config.toml
gain_aug_db = 10
num_classes = 73
norm = "groupnorm"
depths = [3, 3, 3, 3]
expansion = 6
nesterov = false
final_lr_fraction = 0.1
warmup_steps = 240
Rows from block 3 of a small audio frame classifier, named by matrix and row number. Rows with one number belong to one channel. Each number is 128 + 24 x the weight over its row's rms, rounded and kept within 0 to 255. All counts start at 0. Numbers have three digits each.
After each channel's rows are labels from the 100 clips, of 14848, where the channel reaches its highest value: "loudest" is the band of the loudest frequency at the time of the peak. Only what is clearly more common there than usual is listed. The data: synthesized solo parts of chorales (CocoChorales). In brackets: how many of the 100.
# convs0: expand pointwise conv (model.blocks.3.convs.0.weight, 768x128x1, standardized in use), inputs 0-127
# convs1: depthwise width-5 conv, stride 2 (model.blocks.3.convs.1.weight, 768x1x5, trained with AdamW), a 5 kernel
# convs2: project pointwise conv (model.blocks.3.convs.2.weight, 160x768x1, standardized in use, transposed), outputs 0-159

convs0.451:124127111124126121140169146123154084148130088093109134158168111091167119120079114170109149092112118144114122106110118180138105167109101116134159149142136101127148133125100126077184103108140108132161099139163128172066099112164111115133102146121098173116137105154166115139154082136136148145114117126139132123133172134146100125167124141119126133153119126111091113107142108144151121144160
convs1.451:156159145156119
convs2.451:046134124112131133178162101054103134132185149139154124143059106140136120116132131130169138123136148142139158116141162112109175147140136150130103122152150130124126114115147120109154126138056115113158161146208124130114136146113150146107127099158102140103116119122183136139107109149164143159137144138084121129118117085134132105111128150117127105138155148157120113128137141157155136096111140106121162150175119112116112128089141120141127135170143128139128139141154124155163129138122112
loudest: 1000 to 2000 Hz (44)

convs0.635:126168129101146136098142123131148125133106144128205167124145128120122115146156108136044143101123120142107125143130141122120156111136140151136134139114080157103101183140121150148103123155131134084106115099148126164158101148126107100141123115145116123162092135134109125162159112152116124154098138119154110148118081078089166109125136128134132154102116144108155147157107114119100173100078
convs1.635:128106106091105
convs2.635:112123133170126147091148112129150168118135177118123145143111138092120124103107150142095130148142098129070147156162156132140164145155107118180135088136209092107088147098123155102133125125131100131176131138130152122132126114137123135130124091076073129142120163125143122125079142102139133141115105153152178080147103157111116138133118122094126129136146114087149117141118082135128119135121115124118138166139134124141124131109106130090094124099115126167135165160146197152132116102142144
loudest: 500 to 1000 Hz (68)

convs0.619:078148089122127118132141091106159177082148121148109145168131117105134088166152161130130173133150099135131137125131109156083133143147129132104140145126113152137097157136137146137114166090135105150119122112121118138119160088113121125145092091086122150113117139142121114133169094151201130152132084125120149117082140177125099105120120131120133068105118139149126099153146159160149123127106
convs1.619:110107145169141
convs2.619:118114140103164153147133124134140130165123060110117129109132119142122153111152159128132115129114151122113082114127130154157133137075103119101134113137157117169124145139128158146158097148094116113188144153101148134089155082131102129143169099156106132119108118159107115145167126127091176129114158164131151102145124137115102150084089142120101134133132136194099149091134127166099108110132157119150124159150096109117139110110084136122166110165131086114115157137170159121112171149136136
loudest: 250 to 500 Hz (78)

convs0.514:091076106070095127084152116100065101072120113120103146104131111123096114103163102140167138098121127085145090099134103110133108121133118110125132121094170140119118153134138123145139157100133133111124141146131102183162134119158114119161131109120155129155157160157170129187126133132127153181182145109130129154120116151146124120140113116135140122137124179135118156134143128146130112130145
convs1.514:134094096103121
convs2.514:159173134147126158132137111137119181133139151178132123127209136195143127144139164097156124155110123143119147120136135132150101122099142119126155120142123114139147126120127120148130134184117166110081112165134133108139118128115142140135153114109093109112092080164138092068096123098105130088101093122102155173140134141130157123103099138120120103195141100121114131135134130117155122110125097134098161119107151131129130124075153192114115099144116133136106147116144141107125160123123148
loudest: 500 to 1000 Hz (73)

convs0.387:154096146157176079143109111130137114164132158109139102128157128159121150175116122116131135191139084099142153157105136130141125136130177147136118132122143156118158174083121150100108114079152097136064117136123162095127149132109127132186127145136120122163130152128104124112114088132131091163086140085089101115118146140163098114126128117130135140101115104120091142135143128140140107109128
convs1.387:107104104126164
convs2.387:138141134108063118117152072075124107154118153128111142123094148137106138092098146136104138147122119142121118138135128140112156107168135120127121136131129126147151144143167119083100123133162168142206174115085140095127121156141146125145160095124157125131127121175101132124116112173132114091140137132131141167060129101142128094146115112131149131151124099103143100143124090140121143136162157134103135139194115150136142165126125103108171128098123093170117134115164109159126120152112094
loudest: 250 to 500 Hz (96)

convs0.91:120142100111132144107114145093091106114141122117118161119149162111138115113111101181185150137134138078097119169090118115174119112125134132111125103134122140173142164106120158121132093138167118162141098181104151159096097155139132117146117095133130160173121102139138083166081125124153131125138126106109116136143130138160064176115168135117106136119145101121131148110098099140113143131133
convs1.91:111141167141155
convs2.91:131143134117109120082111127151164142091126149114149104122105143091158137114096147125116125101182116146166120143098152155164148158144121122145101148113130135149148133127083131130135157132109115095142113150098116135100102162109091097138192123150173106092087151119160166125152097177148128156096098156170135168133124129100140107145117153099100129154097142115118144120149161159076115127097133114172123100126123085136078101135126146121160142137134154135138107112138155122153095137087106
loudest: 2000 to 4000 Hz (25)

convs0.246:107121131147152140117127114119162114106099140125115127161085153131131103098099100203108142127152134146126177105130144111139135088089120140102115103088127139169132096136138091126098148080137145150110148134145128126123111146129098141117103154176110130131111144122131119162098170135082172132142124180139091140127086125143157081147193172116129115138143138108149116141132093133141125107103
convs1.246:105109163151144
convs2.246:162137135126121160112074152061114108119135101145135125118114173153133121113101127120146121074124119167136126138082192149128113119108105114095141109153116097138175146185174140145093137093163128107155117171113139129186134091140144146134124116143115125155141146144109133117152128101139113117097132099117122153157120128154158141152142167141140107107143143179116131123125142105143079130089114127151110127107147143104115152075128134085138130160102121080141110101125123148119104085115109
loudest: 500 to 1000 Hz (63)

convs0.706:098131136123136126111125131116173088110130108110100138171120134101139142116097124169140130120119105161139152142072119159117134175130120107160101127150126116150140088166106147134115161134111139142132130120118148123124153188152109141102098164122123164079133120129133134085109106185130092129121145098135130112160213123134085152086090123105135159135118112159146110143112116129122103144090
convs1.706:146160156139152
convs2.706:098140150167090132116135127116123132075119131125160118162112146105102123124145128112127122126120139130123133123128112154134139130125152107080135041151116083115137108096103118128110083158107135108152164136134120132123162108139134128143124113087104142124124107135137030154078107132109154164135123111115148153130111081119125124091083088121128145146112138131104140165159122117134087121146089089142195105116137086101146134125129131153142138107158122142140146148084145165130110109152143
loudest: 500 to 1000 Hz (75)

convs0.731:167146164119081175126147155140107115124092115168107101069157162142107084123129162142082128124128097175097114139153083142120110163102121150200127098097102124108137102123105175122138143140142121141098098112119176116117167151140124124124121116149164131088112123128136115105131116183150125122135114108105135161139132080136151127103141133111130151154127110130126131156128126101136106146134
convs1.731:109122099099100
convs2.731:087135092105106128088131067076103127145107152155098134134126136126140142106132156148135127137155145122148156130117141158138086107193092077149114093137133123128109144098093127151106123172149149116103165144186135140115165119140081157122053165163145107085140123157126126123122096099092109158105127132115110137117143122123135135148119157097127155149084156127128151119133113114133112130119127111135139140134079129105102114098116073118105109094100135144162100119103162133137133130120142
loudest: 500 to 1000 Hz (53); 1000 to 2000 Hz (27)

convs0.115:088118129130118107108112148087128077111110102120114105096116112135130145100169157110089152133121132150146104150132117178182139156129156138191139121104113169088141143107110143138123150127109105131124112124114091159120132098151158162108165132135158158174109118108117142093109117142123124091182108081149132107143118152151108174143147130138134140106165128120078173120095128137112129110142
convs1.115:103106111100102
convs2.115:165158121096151114130153120133105121130129131179100147125182085128114115110138130135109141093103142125126146142168095120167128135137084124123127135160138146123131130098102135162155109166152129115130141194165130127088122088151165171143116140165087153109138129055142119119110120130169117163144103151139152174131123159122134160112128118165131141134123111159137175138155122172106146121138117134116079122168129138086105154117128128151110094114166149103111109093102094122158128120125098
loudest: 250 to 500 Hz (85)

convs0.146:177102115113127090152144145090121112117171151159146102157166162132147137143116119122145137099138125106105084149118132135146113122085132125152151120150152145113103083166145095114173148122102148141094125111141151081101124083162107171072119090149143121137114150097119110145113080150158169110134129163127130127170108145127125140125162111135099132116169084098145133118105112140106145126139
convs1.146:132107089099136
convs2.146:139100140162113100128134164145125101110168111110131162151135161110058079156113134135129124115109133101111128091117143130107124128091114104131156129103146147159133122116164112119132156142144141112155144154174169110115130131118129134133108126131105108173151153132093098142148093086142137158135108116156124100141107097114116113112082102138105119093084104130119130133109122125152100093106152136098147072121089098121154101099146168131168152166191130122152143108127121094159126162178105
loudest: 500 to 1000 Hz (54); 1000 to 2000 Hz (37)

convs0.278:099124149096126182114125071085116142137146178113132122163142166139129139120106161102101103142126108122113110111127131117152117124138114137099125177109139147122137151103119135163129117139144113136155145169127136099079176099147113140103157136136117142115092114156115118149109138145144121150155122139082128127110116109119140127156115119117117109128072148163164083070127149165110206128101
convs1.278:161144104098120
convs2.278:143061127140115163091131167076140129125127146150138129146142140154129092107142151139151144140203114092114084116125118113145161119137134158154121140105113171102109118138163138140129159146107122129129135135130173133138139162129132119146109082145121148208114086127108101160129067109155091121132153122118133133102053126159153122173094127153146152110144097145133131135068112114169129162128124152111101119125131091130128108117134116141105143122120110121156118147115105104142111133134135
loudest: 250 to 500 Hz (72)

convs0.740:124111145113121131108082098152148155149142074156143115075147123088125147120114144168127155137114159109115103097096100155107116111144092133114193138152104099099111157092158134162098110095158110144127144123141109142114142118150121120112114145166171132163098090156111134170125132127108123106125156175128146149135144110109123112129137173121155097084171151125124119126133091150108121143165
convs1.740:102111099096122
convs2.740:138110127110101161119101115114154154157133138121119106124126134133127148117132133120122140129104088132155088140076147069132123146118112125095115129093088141126121079119140141176108149142098130130141110136193106129138137138117131097117117165094115138129084096153129121119092158158081179120113133074181131149140146152151158159148086152154147122128123185111149142157135116148102136119126140105135119161102141151135148114122126145132110112119102084152124169159084154157082148155143176
loudest: 500 to 1000 Hz (53)

convs0.55:106139122143149136133148143105109084052144212094097110126106128137105136110118159107138097130134127129122136155117119095081151149153184083148092157170141136148081126127131098119100108156119127106120148176141157129143105151109171150140118117138130156107126152128131160109166128135125150125117116158166114131129154095115130078141113159130150111139120116108105119094119142097119109136143
convs1.55:152151154157143
convs2.55:130131161116150120136154173111144154135155120098149150155150163154079123135151104124119108125145128133129128091149111155123100092138092092125132106073106145102103146133157148173123118137117139098124139128117170116130139142135155119093125123127127100105126117093155119122132170135149121118125130127113088054140152123101181108101114146090182158113047125108143104145143180167150114119134127168126152137181135133127098143165147117117154139139160135122113115175119159138109118127126093
loudest: 500 to 1000 Hz (57)

convs0.649:103125132118109134143099093160122111116125146101120113137095127122079149148135109136102131138108159094110136120129141208188101127097105073111140108145108120113131126074114117119136132140104136149107113109133167124132151091140150148130180141116134125124156162150097135147162150152106097141166143121117136128143170109141161120163139104182101146143097149122093139147167102132122120126070
convs1.649:148167148147115
convs2.649:144095083059097117097148092142151146149118120111101122147162127130137120125134138139106115147123132136106144145132141132107135115106160139119102129113161127155132122172111127115120151103119128150139126114109133126136121125158108108118107136089125153075090137077111127131160166099148128133128084114104152140123112091141095128149160179086122122130163091143162118126113087113206130121151135121182161108098144096103187111080163121118129124095094122100128148134129154100088157141133115
loudest: 250 to 500 Hz (92)

convs0.303:109146091097135150116124108157142150118084164201140122114135123129074160142144109083102072160123120149095141114169082154187125100092150134126159142112143155105135129086108110125129160174135144124137140122128140142094155095126114111158119111146147111093155129132118116127135109133122119124153125185130167106125176108137100141148119107132132123128126109156118165111124109116133112077127
convs1.303:164142163119121
convs2.303:184082133093145131122118130173116092145097109125089097129171122161124161107111155113129164176104135128098149148109103124155115115125103107131141146115161110103127155135105126163119173109133131121150159096110160125173112111146156158129103121106176138121081138148139163132126081139102106113129131155156126067154137126147136097136151163116084141184163103112155091137113114130172092126110109108152137151119151146108176136139115116119125143114144126109101159125159108125135114113145097
loudest: 1000 to 2000 Hz (52); 2000 to 4000 Hz (34)

convs0.145:142149087081132122117113138132128127128106154096108138123147134110117124109112132117175110114157135069098121106135172158084156091130151114151104111132140119102102114153147166122118138111099166087111164150152114102115134117124167160163141089197109111171133104102139148125151137128122166138123116163165106133135180105137153119120065138084125160142134109144147132127120131092138114127134
convs1.145:141137157165148
convs2.145:113087145103143115117163088114114142126112104109111150108092101168096115157152093132132108129185128134169112123093138142136130156125121137161139086129074127088136170109110142113127119145105146165123118146142119123109139133113131141111116138167123134139151107115148134164121135144140110157164154098117145158121169116124141077085121164138209166082094123072158149135100155098106136135133144160105128130124150130145085096168141106108138139163102127123097122099094134107131123127125095
loudest: 250 to 500 Hz (79)

convs0.64:133093128128130161097103145106122142148151141075099157107092141129120165124123119146130135125106145198115106134155137104132131079141149151117136096072083150161124153074126108103129077132140118138142128118105107139146105212109127146108144132116119110154127124171067136172088156160121109153127128153133125110121123155134113137099100169127134135130128137132144148093153123137143138120139
convs1.64:141165160145133
convs2.64:130150161163129141140132151094135156131102114142165123149127156146177162116118108135101090163135171121150111093103176166110131098137129123153147103120126135147121126141155135113121133107139118050060127149095109113147080139101095103141118116126124140142167143168125105125084138114120150131150127129126102132165117143097133114109151129149112142135089074126092135117121159135127125149103106091139102084102060118144131127114147128132131161160145131124145123176146139169171120116116091
loudest: 1000 to 2000 Hz (45)

convs0.239:104037101100177103118076114122143102125148124117157131172126122119187185131133074103155146048094133138118123121116114099132122120161121113119122134198110132114093148122156131156139152136130162105163158132149170154123108123143156110128097126123115129104145136129126111131100105125117142120119138104137143136138149130130135094131150158140145122124132149092131135091140133148149119136122
convs1.239:135159163147144
convs2.239:137146153093106132115111141124114127132105104134118128138138108128124142105130127116153147123123167109179141172133104150143144127139127151129116131110127118156131109151120151129120127143142135179094149136168126123090169134110085059079078147138183111087096144156146149140116116126104140107121132085124092149095186111128098180192086216154141152118104154153158153099139139125144152121140138115141122099126116121135095149102132109145139135112165145124120102134148119129120148112107130
loudest: 250 to 500 Hz (99)