{"arch": "mobilenet_v2", "model": "audio frame classifier", "dataset": "synthesized solo parts of chorales (CocoChorales)", "train_examples": 39062, "gain_aug_db": 10, "noise_aug": 0.002, "time_shift_ms": 50, "n_mels": 40, "hop_length": 160, "input": "log_mel", "spec_augment": true, "win_length": 512, "num_classes": 73, "output_stride": 4, "norm": "groupnorm", "hidden_act": "silu", "weight_standardization": true, "depths": [3, 3, 3, 3], "kernel_size": 5, "stem": "single", "expansion": 6, "widths": [128, 160, 200, 248], "init": "trunc_normal_002", "residual_init": "none", "optimizer": "muon", "muon_scale": "original", "learning_rate": 0.011, "momentum": 0.95, "nesterov": false, "orthogonalizer": "newton_schulz_5", "adamw_lr_other_params": 0.00081, "max_grad_norm": 3.0, "max_steps": 12200, "batch_size": 256, "epochs": 80.0, "lr_schedule": "cosine", "final_lr_fraction": 0.1, "warmup_steps": 240, "weight_decay": 0.04, "adamw_weight_decay_other_params": 0}
Rows from block 3 of a small audio frame classifier, named by matrix and row number. Rows with one number belong to one channel. Each number is 128 + 24 x the weight over its row's rms, rounded and kept within 0 to 255. All counts start at 0. Numbers have three digits each.
After each channel's rows are labels from the 100 clips, of 14848, where the channel reaches its highest value: "strongest on" is what is common among them. Only what is clearly more common there than usual is listed. The data: synthesized solo parts of chorales (CocoChorales). In brackets: how many of the 100.
# convs0: expand pointwise conv (model.blocks.3.convs.0.weight, 768x128x1, standardized in use), inputs 0-127
# convs1: depthwise width-5 conv, stride 2 (model.blocks.3.convs.1.weight, 768x1x5, trained with AdamW), a 5 kernel
# convs2: project pointwise conv (model.blocks.3.convs.2.weight, 160x768x1, standardized in use, transposed), outputs 0-159

convs0.81:121100092102118160122132198111083148115118136106116161136140128129098158146169118115137171136096146138133121101112127137111153140104115149099188155116170125136105106141130131112117115128122150094131110096105102122145127100104108114075084098149177126118132140174189154140158148096149131150169120128116154163123141146132137179074137103126120125107138120113140095153128103100128129115135
convs1.81:134112137095090
convs2.81:062151119145118152115136151162139177099102144148107144148155141171129105116096139116137152116139103143148129142127110130139069119140115125145119107113103148113134124138069155126125150125162173107147160127113155127128120121139145126133173140121154131099112113142111124101119129168108076099104111135092117167123163131128162133151141118141150104163143145093115138174136082126135116100136121080112107085150147135119120097122145087118069100093157164083100186121121114136145091112129106
strongest on: note F#5 (57); violin (50); note E5 (37); note D5 (27)

convs0.137:173112121111144077150168117126109155103101137115121152110105163101141142118181132160126128146094107145142109126136157089127114093176162081103102109095143158146112091161146088113127143141086176155140110110136100123120138121156125173116134138149149128174126107115177129112133109137130150135121100102125135136143117109135107100137141088119131141089169146124104177109152090162102126117135
convs1.137:100121172123137
convs2.137:102119110132123076148078149128112143163176124069109177089109127136077171122092137123149157122181120143065104128149158101130137137133152114121169119126085138119097116118142084163154150125144104142120100162126162099139112150100148142148137142097130139107137141092155174132106116101135119117152134095151113146116101183123141102150130121168158099154116153122139131080111137134074098137115134125136161117117109136117134148131116145086106108141115163120151140143118112138144099108137121
strongest on: cello (67); note A#3 (67); note G#3 (58); note F#3 (44)

convs0.479:153173141132109109096125082158087118143099118165176123097095136129103146107160115157072088134147120124143140130162134160160146120189145098137115113151145135169114147109132102122128162134142153163097135133130153131099109121104091136143118136127172166151146104135084124138119096147164129121114125165099148100088103141171115131117072130106103127119149129123152141095126117122121129133082
convs1.479:144120099099098
convs2.479:112108135161116153144138124104112118098108139098164125141156140137184115103121108150153127109161165106156129111159130141145147133136118156135114152127140166110121138126147109096146121078131124153102130085161111134111109106146097147174065117139117103130177125117100088121126155138122126178127160105110096124084074170106146112084134111100137096096131111103148102155142148115106166098123179162086167172132147110128143137148098128149159124142134140115102098134145102160137131110106151
strongest on: note B3 (55); cello (38); note A#3 (28); tuba (26)

convs0.42:111149111098168135126125145068095136149148120127123087095126128104099108132144128122128123113129120136139133146137124102135121126131100112178165154157135114064141142132128111124158139129127101183124130111116110087158150097140133138092101096122160136105131131144173159148126116176138128096146097131130108157221163123105156146126131138144134132096120111071168094108124116125153155113130
convs1.42:115104100093116
convs2.42:110132110126147106130132115155145140126156153126149161101140119102124132142117114134098137141120104152135116132167123147126107103116138122135142121119097150104076112088128162107089108106123139076155164130120152179190132153152116165129141114146119122203122154178137159149107164126169121109141127173158103131126137170128135133119142130114138159191147151121087137098105115074096073139095140079130103092131112090115131119099107130129092149127136120130111115133107120115125102156144170
strongest on: note F#5 (88); violin (58); note E5 (32); instrument: trumpet (29)

convs0.586:148107094105113063144115128140142138157141140125160163172117149131122096131090139150111093119147121082133093101153143093141134140144109156094159118136126121100173130103081140159115136172110153103148110090106157118129139118101138178119165185125141131107154145150139120160079170118131155113117085152111139142104116132140143093129119143120106138099117096158102129141179125115121143111119
convs1.586:113100100109101
convs2.586:129094117126128137160093174146115126104130134111129095144089112124111157194138115140082108112103097119169113131079123115087105150146113079139087146114141152128109070113159148139093130146132106111138141130109144128125138105100148104136126143116133116076147110130101114117149149123208119117156132137112145176152147104113135129106168158131164169113095162167140120103157138147114171114124133130181145111179150148141119120148114113131120114145112126097118115148152135101091099147112127
strongest on: note F#5 (95); violin (38); note E5 (37); instrument: flute (29)

convs0.612:134107145139115086108177155131115183121064127146113109129163134154113126164146137110122099111116127138164178115131138114111104132173116150106149162117129132150093105128132109159146086142107157101120121094131137120145123102141101139155181135083082134143144125126130134120121105131189131120119130111128107128166122112127117102083125137162154073120137129157060110127154150127168136119130
convs1.612:156160106149119
convs2.612:127148101042140134110144116152125121157131116138141118127105107109167130146136122130132127107087095134156138113106140110121137140134146117142115117152140134138150173123107086107138139133178122148131140165108100106135099165115151141133153101114125153147097124147119135102173096104135129109113169141119110117178123064132111121155107138102127122094114165134097096123152144102140152098133118136164113156103129121100146137144135124161074107133078116143159145143046125103137155150189088
strongest on: note D#4 (59); trombone (37)

convs0.428:126192113112135087120108092119118122117148134086216128114137083120147114164141150147086124116119171074158141105090118163151139136149110110173144122127150116157136088105127134143088142142146099133155147104147096109139148113100111166145111099109144127118088126120132133110109110089100101103104135111144171109133127165156170135141173125125135127116114155140116136133133137151138154125118
convs1.428:106101105096116
convs2.428:142070138105172117161109111139121135137180095159109125113155129109138167105141117124122120154137158118146137130067085115167128169131123167146127152172151137148119150149126104117171118106120085114095154097127113121101138116109114134094109147113174158177127134177137157137155130133155111142153139116134084133134126122086124115100122137139144067117117174084103084108140124140162127138155134145158096115119153133104124154119093160115113114119136157099106103111152115117152139146090092
strongest on: cello (53); bassoon (44); note F#3 (41); note C#3 (28)

convs0.76:164091073114130109130119139121157147089131121142100123121139134157128097168112164118116152104103127139113121157113110156172171123157092120143152135119108122101109141112120124175096141123136127154119102140110101129165138117068118100113090108145134159158104137151159158143133125145111187062089130128118132133137142151121116154112154099142104172132119134085088118131092156164132163151141
convs1.76:138114080116142
convs2.76:200116151163115112141158130133104120166156167125129122099139121112122107132078114142137143142098150107076121118143122140125141178133114146091146107125162083112159065103183124134126105098143116121115162143124131107135135117111101136128121151176096110081135112118123147140126167107124171133140145119158126178157126120086113092108108160151149126155149094111129161138109136120113129091108109158142166088152142143138105108090131164122125131161126134134106144083152139130094146090158127
strongest on: note B3 (53); note A3 (44); tuba (40); bassoon (32)

convs0.260:143124123132151131151116111123124130136151132147120131129112119151142091158093120093158144129131116092117145119126109130120136137089101146105177107115114097098170120076182167156127152076101107132127136135082121112117144131125190146131148131097141146197151153113107113117095128154148112089104127142135112099142148141098116139154100131112159141146088142160084140161115156123098191112126
convs1.260:153149143101098
convs2.260:127120128092109167144143129129128107097115123121178063125143120143092143174146108121178117146119145137124110092066143097117128123109121130158132119118177122168090147174089147150105083099122091119146108159106118138122120095151170131109154138085113153103109142117144132116159108111136110143141168155141144151175127128170097123133140156149133120112133102132105143106145155113128134115123142133138142131113114124134131118183088148106083173144083130114174092132093112107156134114110162
strongest on: note D#4 (70)

convs0.23:137133127110070112153103158116094127112133099114141181097118148094128097120127093112140141131116114104139117164132122123145104110096147125102106089129134169151114129182118103136138092107153192115137129145131138161110140123191161113127121095165126139165154113118174113159104125148106119148123090127110136128152084133169110138101175092146125149102144130116141136134139127094151101133180
convs1.23:142103099112159
convs2.23:155192084111124125174131150112115142143110137132131156119139074132099108176120167135114124141138123138121123124113149099139082127131150083161111178119105117160123125122078111107178158132132123126126081129159153194101124137115107152134142188115096131143144119123120065129115150139171114136123117131156151111125144115113125133132154092098123101172124128169109128174126145188162130143161137128139111113085116126103145122111113149101163114088122121149134100129135125158121124156137142
strongest on: note F#5 (66); trumpet (27)

convs0.474:121081155127153134167137112097122090144136111146158135109085144149170126122135145143126192067146122118110138117106118168130109117135112115116128147125154098139159122141133093122175145098099092111124138123150093124108169132124131116130096095151149119136148110138154103121166113124129122140127130119169142124133135171101095152143096111108153173100100093109051153106133155133135147178138
convs1.474:125110093092126
convs2.474:106082140126131124128141141155114151095134126163090145132189111146146106145121102158096103153151173083115131142124133132109106098118142130082127130116116136132107177142121144161108127111165148149114093111114122096130100143142117154130103154139125083148144102128098099099152138122128187087090114109090099139118127127152078132140126162142139116171167097142125081088157145142167120097150169128159194124110127122133118075123136108139120139128120087097130125136132138124139144159135086
strongest on: note B3 (38); tuba (36); note A3 (33); bassoon (28)

convs0.658:131143104157132085122195106174110106123121108079119156143150119127138142152150095121115108116108116157143135122146148093117156121145121123142129089144123147138190160096109147116122137139132160133124117138124128085054122134085130162107119128146116158128174125133153118102136127121128158117112107104113090113141101144108118093113102144124087153166118106195167124120174126148154148114105
convs1.658:155151157157127
convs2.658:152105165137104108110106120149150178200133107119135134124110134158130089139130130117126135121121102142159157132094092157162117137126053102117125151107120099078142093096099138110097137142116106155129099156127108121114092146089142104106122160121137158137130149106153131110100131121120147126142150136148150131123131174167168112146153094159089174091164144152105124151107147167125120132142130101136147131100114133110168115095145149134133140124132118158106157211124139160138161133126119
strongest on: note B3 (100); cello (79); note A#3 (57); note F#3 (41)

convs0.187:158150086108097144125100122162167117147171137079136135167134130103147119132114124076079118113142130113113124140165146096199156095155146161129159129144140166092121117112104149116106113131126100134119113100175137109119132053113135156140121132134118133157142112131119111100145180113103144140140124151148136120147153092129126132118086118082102162118134155153111138177137127097114121123126
convs1.187:118137162151160
convs2.187:142110152100106120123159094185138130090133109165121126129144100180117119141136147133157139152100146169112128129164138121173119128073126117130167135131115176118111149070067116119179140115156154138140141139135130145099116165113124144085113110123142110123101100084125121135096105121059070127099119113145130140107112107149106120088176121138142157136134128103129154126112110093133193132146133154104120145116123180136167124115138133104152108144131144111132101101123102113126101116134139
strongest on: note F#5 (71); note E5 (65); note F#4 (29); flute (27)

convs0.506:127186119095106140097151107152118152112108114154189145104181122117085129131124168150119154113141116121132115128128110188151113116097122096120136153163139100101112142122101180176108104160107123121140134099120152169100146073077093154146159100122124119116116113098135165125121126103072113137143132126095163104111140145121136117124151104142130150119104126151140146134152135156129124096151
convs1.506:108103088113119
convs2.506:143135100101172083175100159122125125122150153118070172096133111159146124163133136097165134120103163124139159152117152154153137105131148128117124109105133099142117099103152154138132094133121100097094102120144125101102107137164148135115106121128155094097156106125118093141156106126165164104148135106112096112145146134089121167125123107105143173159079152136171143105147131127145156170132153121176137109152189105135104114120126126132187117138151162120118096131146157153143127153146119
strongest on: note D#4 (60); clarinet (53); note C#5 (37)

convs0.552:167135116126095102118176125080148120114106142151123111114131111124123108123174167153095117110128196106161159101137166131141086141120148114102142125107115146150126144092109122117124149108128115131133131135101125161127122070139161134136151133084129147114157124140108098139087082130099176122112110084138113120180129142140145093117143100098158115132146174108160096141135171120158112161130
convs1.552:139163140122165
convs2.552:060121111126133072110091123161113175136138123108131147137051113111164143083084171154106152134162082146103106133158149114120116125141127116104116132140103139147146104148123148123117125121170132150102094157121156109102123123093089117126149154113141107099133092087111165117097133108121137151126129088143141153119113154130099151135124123149144091135125139169123133177109163147129169099165119159134132138150151147132164149165163099130141120124088141144144146169095129143126128134158111
strongest on: note D#4 (47); viola (30)

convs0.406:154124159110111130117144109121110128152112117097121086172102161139149144066127140157111079152135117078175142128132125134162100148165127118187119103166113105130109113074105130094159103092122163139150111143195168137114096109124109148156125159148099132185126104142073109102112141127161091139105139119140152143146135118140120127120141137112115138102125121150125135123129123142120153132111
convs1.406:125125098119085
convs2.406:131084111120152144112164149107122132151152112120149076126173145113102144087147133126098113109147083085117088103114111134174143148156131116143097121167107174177143145142139107127152135118136118123136103138149122110133167125136123127158078144088141122086157124082103105128130146142131160136120156157159137115111129180125157127089154118123111112150108101122165137115113117113141121099154111134094094146135098123078119110186112152107193147135135163167129148113125167149142118106155139
strongest on: note B3 (41); bassoon (27); tuba (25)

convs0.403:180078123169163111112133142142131123139098130083041103134091106147137153121104116103123142149118135108122110133155112079103118109143203147145085120118137132131153129166171162114132113101143098115120155103133148140090117113173152162087120151138145134155138144127113121123156103101136138170103123141139117124127110138098085129123133136122110132146153121141112118130127096163150159125163
convs1.403:106097109103107
convs2.403:076141119136148142125179116135100144132123146090151102144150152150115121148105154165098131115120104123137114150130119102137139118157099140156137113081123152100177123087138102165133169137176164121096108165159108150130095128127155124140153139158074109135140086084128144138098146123126152118136122145124158140102133137161127162119148150134123111114110057134099144121119123126103098122133121144082151137133082146138097107142154113161159143120149129180125127110065137130108171110169103
strongest on: note B3 (58); bassoon (42); tuba (31); note B2 (27)

convs0.118:124089100157120110141136135108120082095125157087128092122128118139135137134125131107178113116130087125095159130098128084082150101091133088122109120159146116123101139128163132145096113167135160115093156168166120126119132149103160172128134099159122124160130158110150162120176129142151147124118128154167152093139195066144175093128111127132122118152140131131123116135119107117129111111143
convs1.118:152149170135135
convs2.118:130082107104141121136142139125116114137110057102120125125117140134103127129128082120109126099190091155143098088109113130102127136137103129124117110136078128095132146122144114107076109139116116121147103178153137105140114133130132113115119173135163118122152115154152132155120155130114138140166149108130129097134160117127184111134137173086173120114135167082159128122144144133128096136139110158134151125140145119116101172161156125093129122077090138083104129155086194101109137152111104
strongest on: note D#4 (100); cello (37); note C#4 (37); note C4 (30)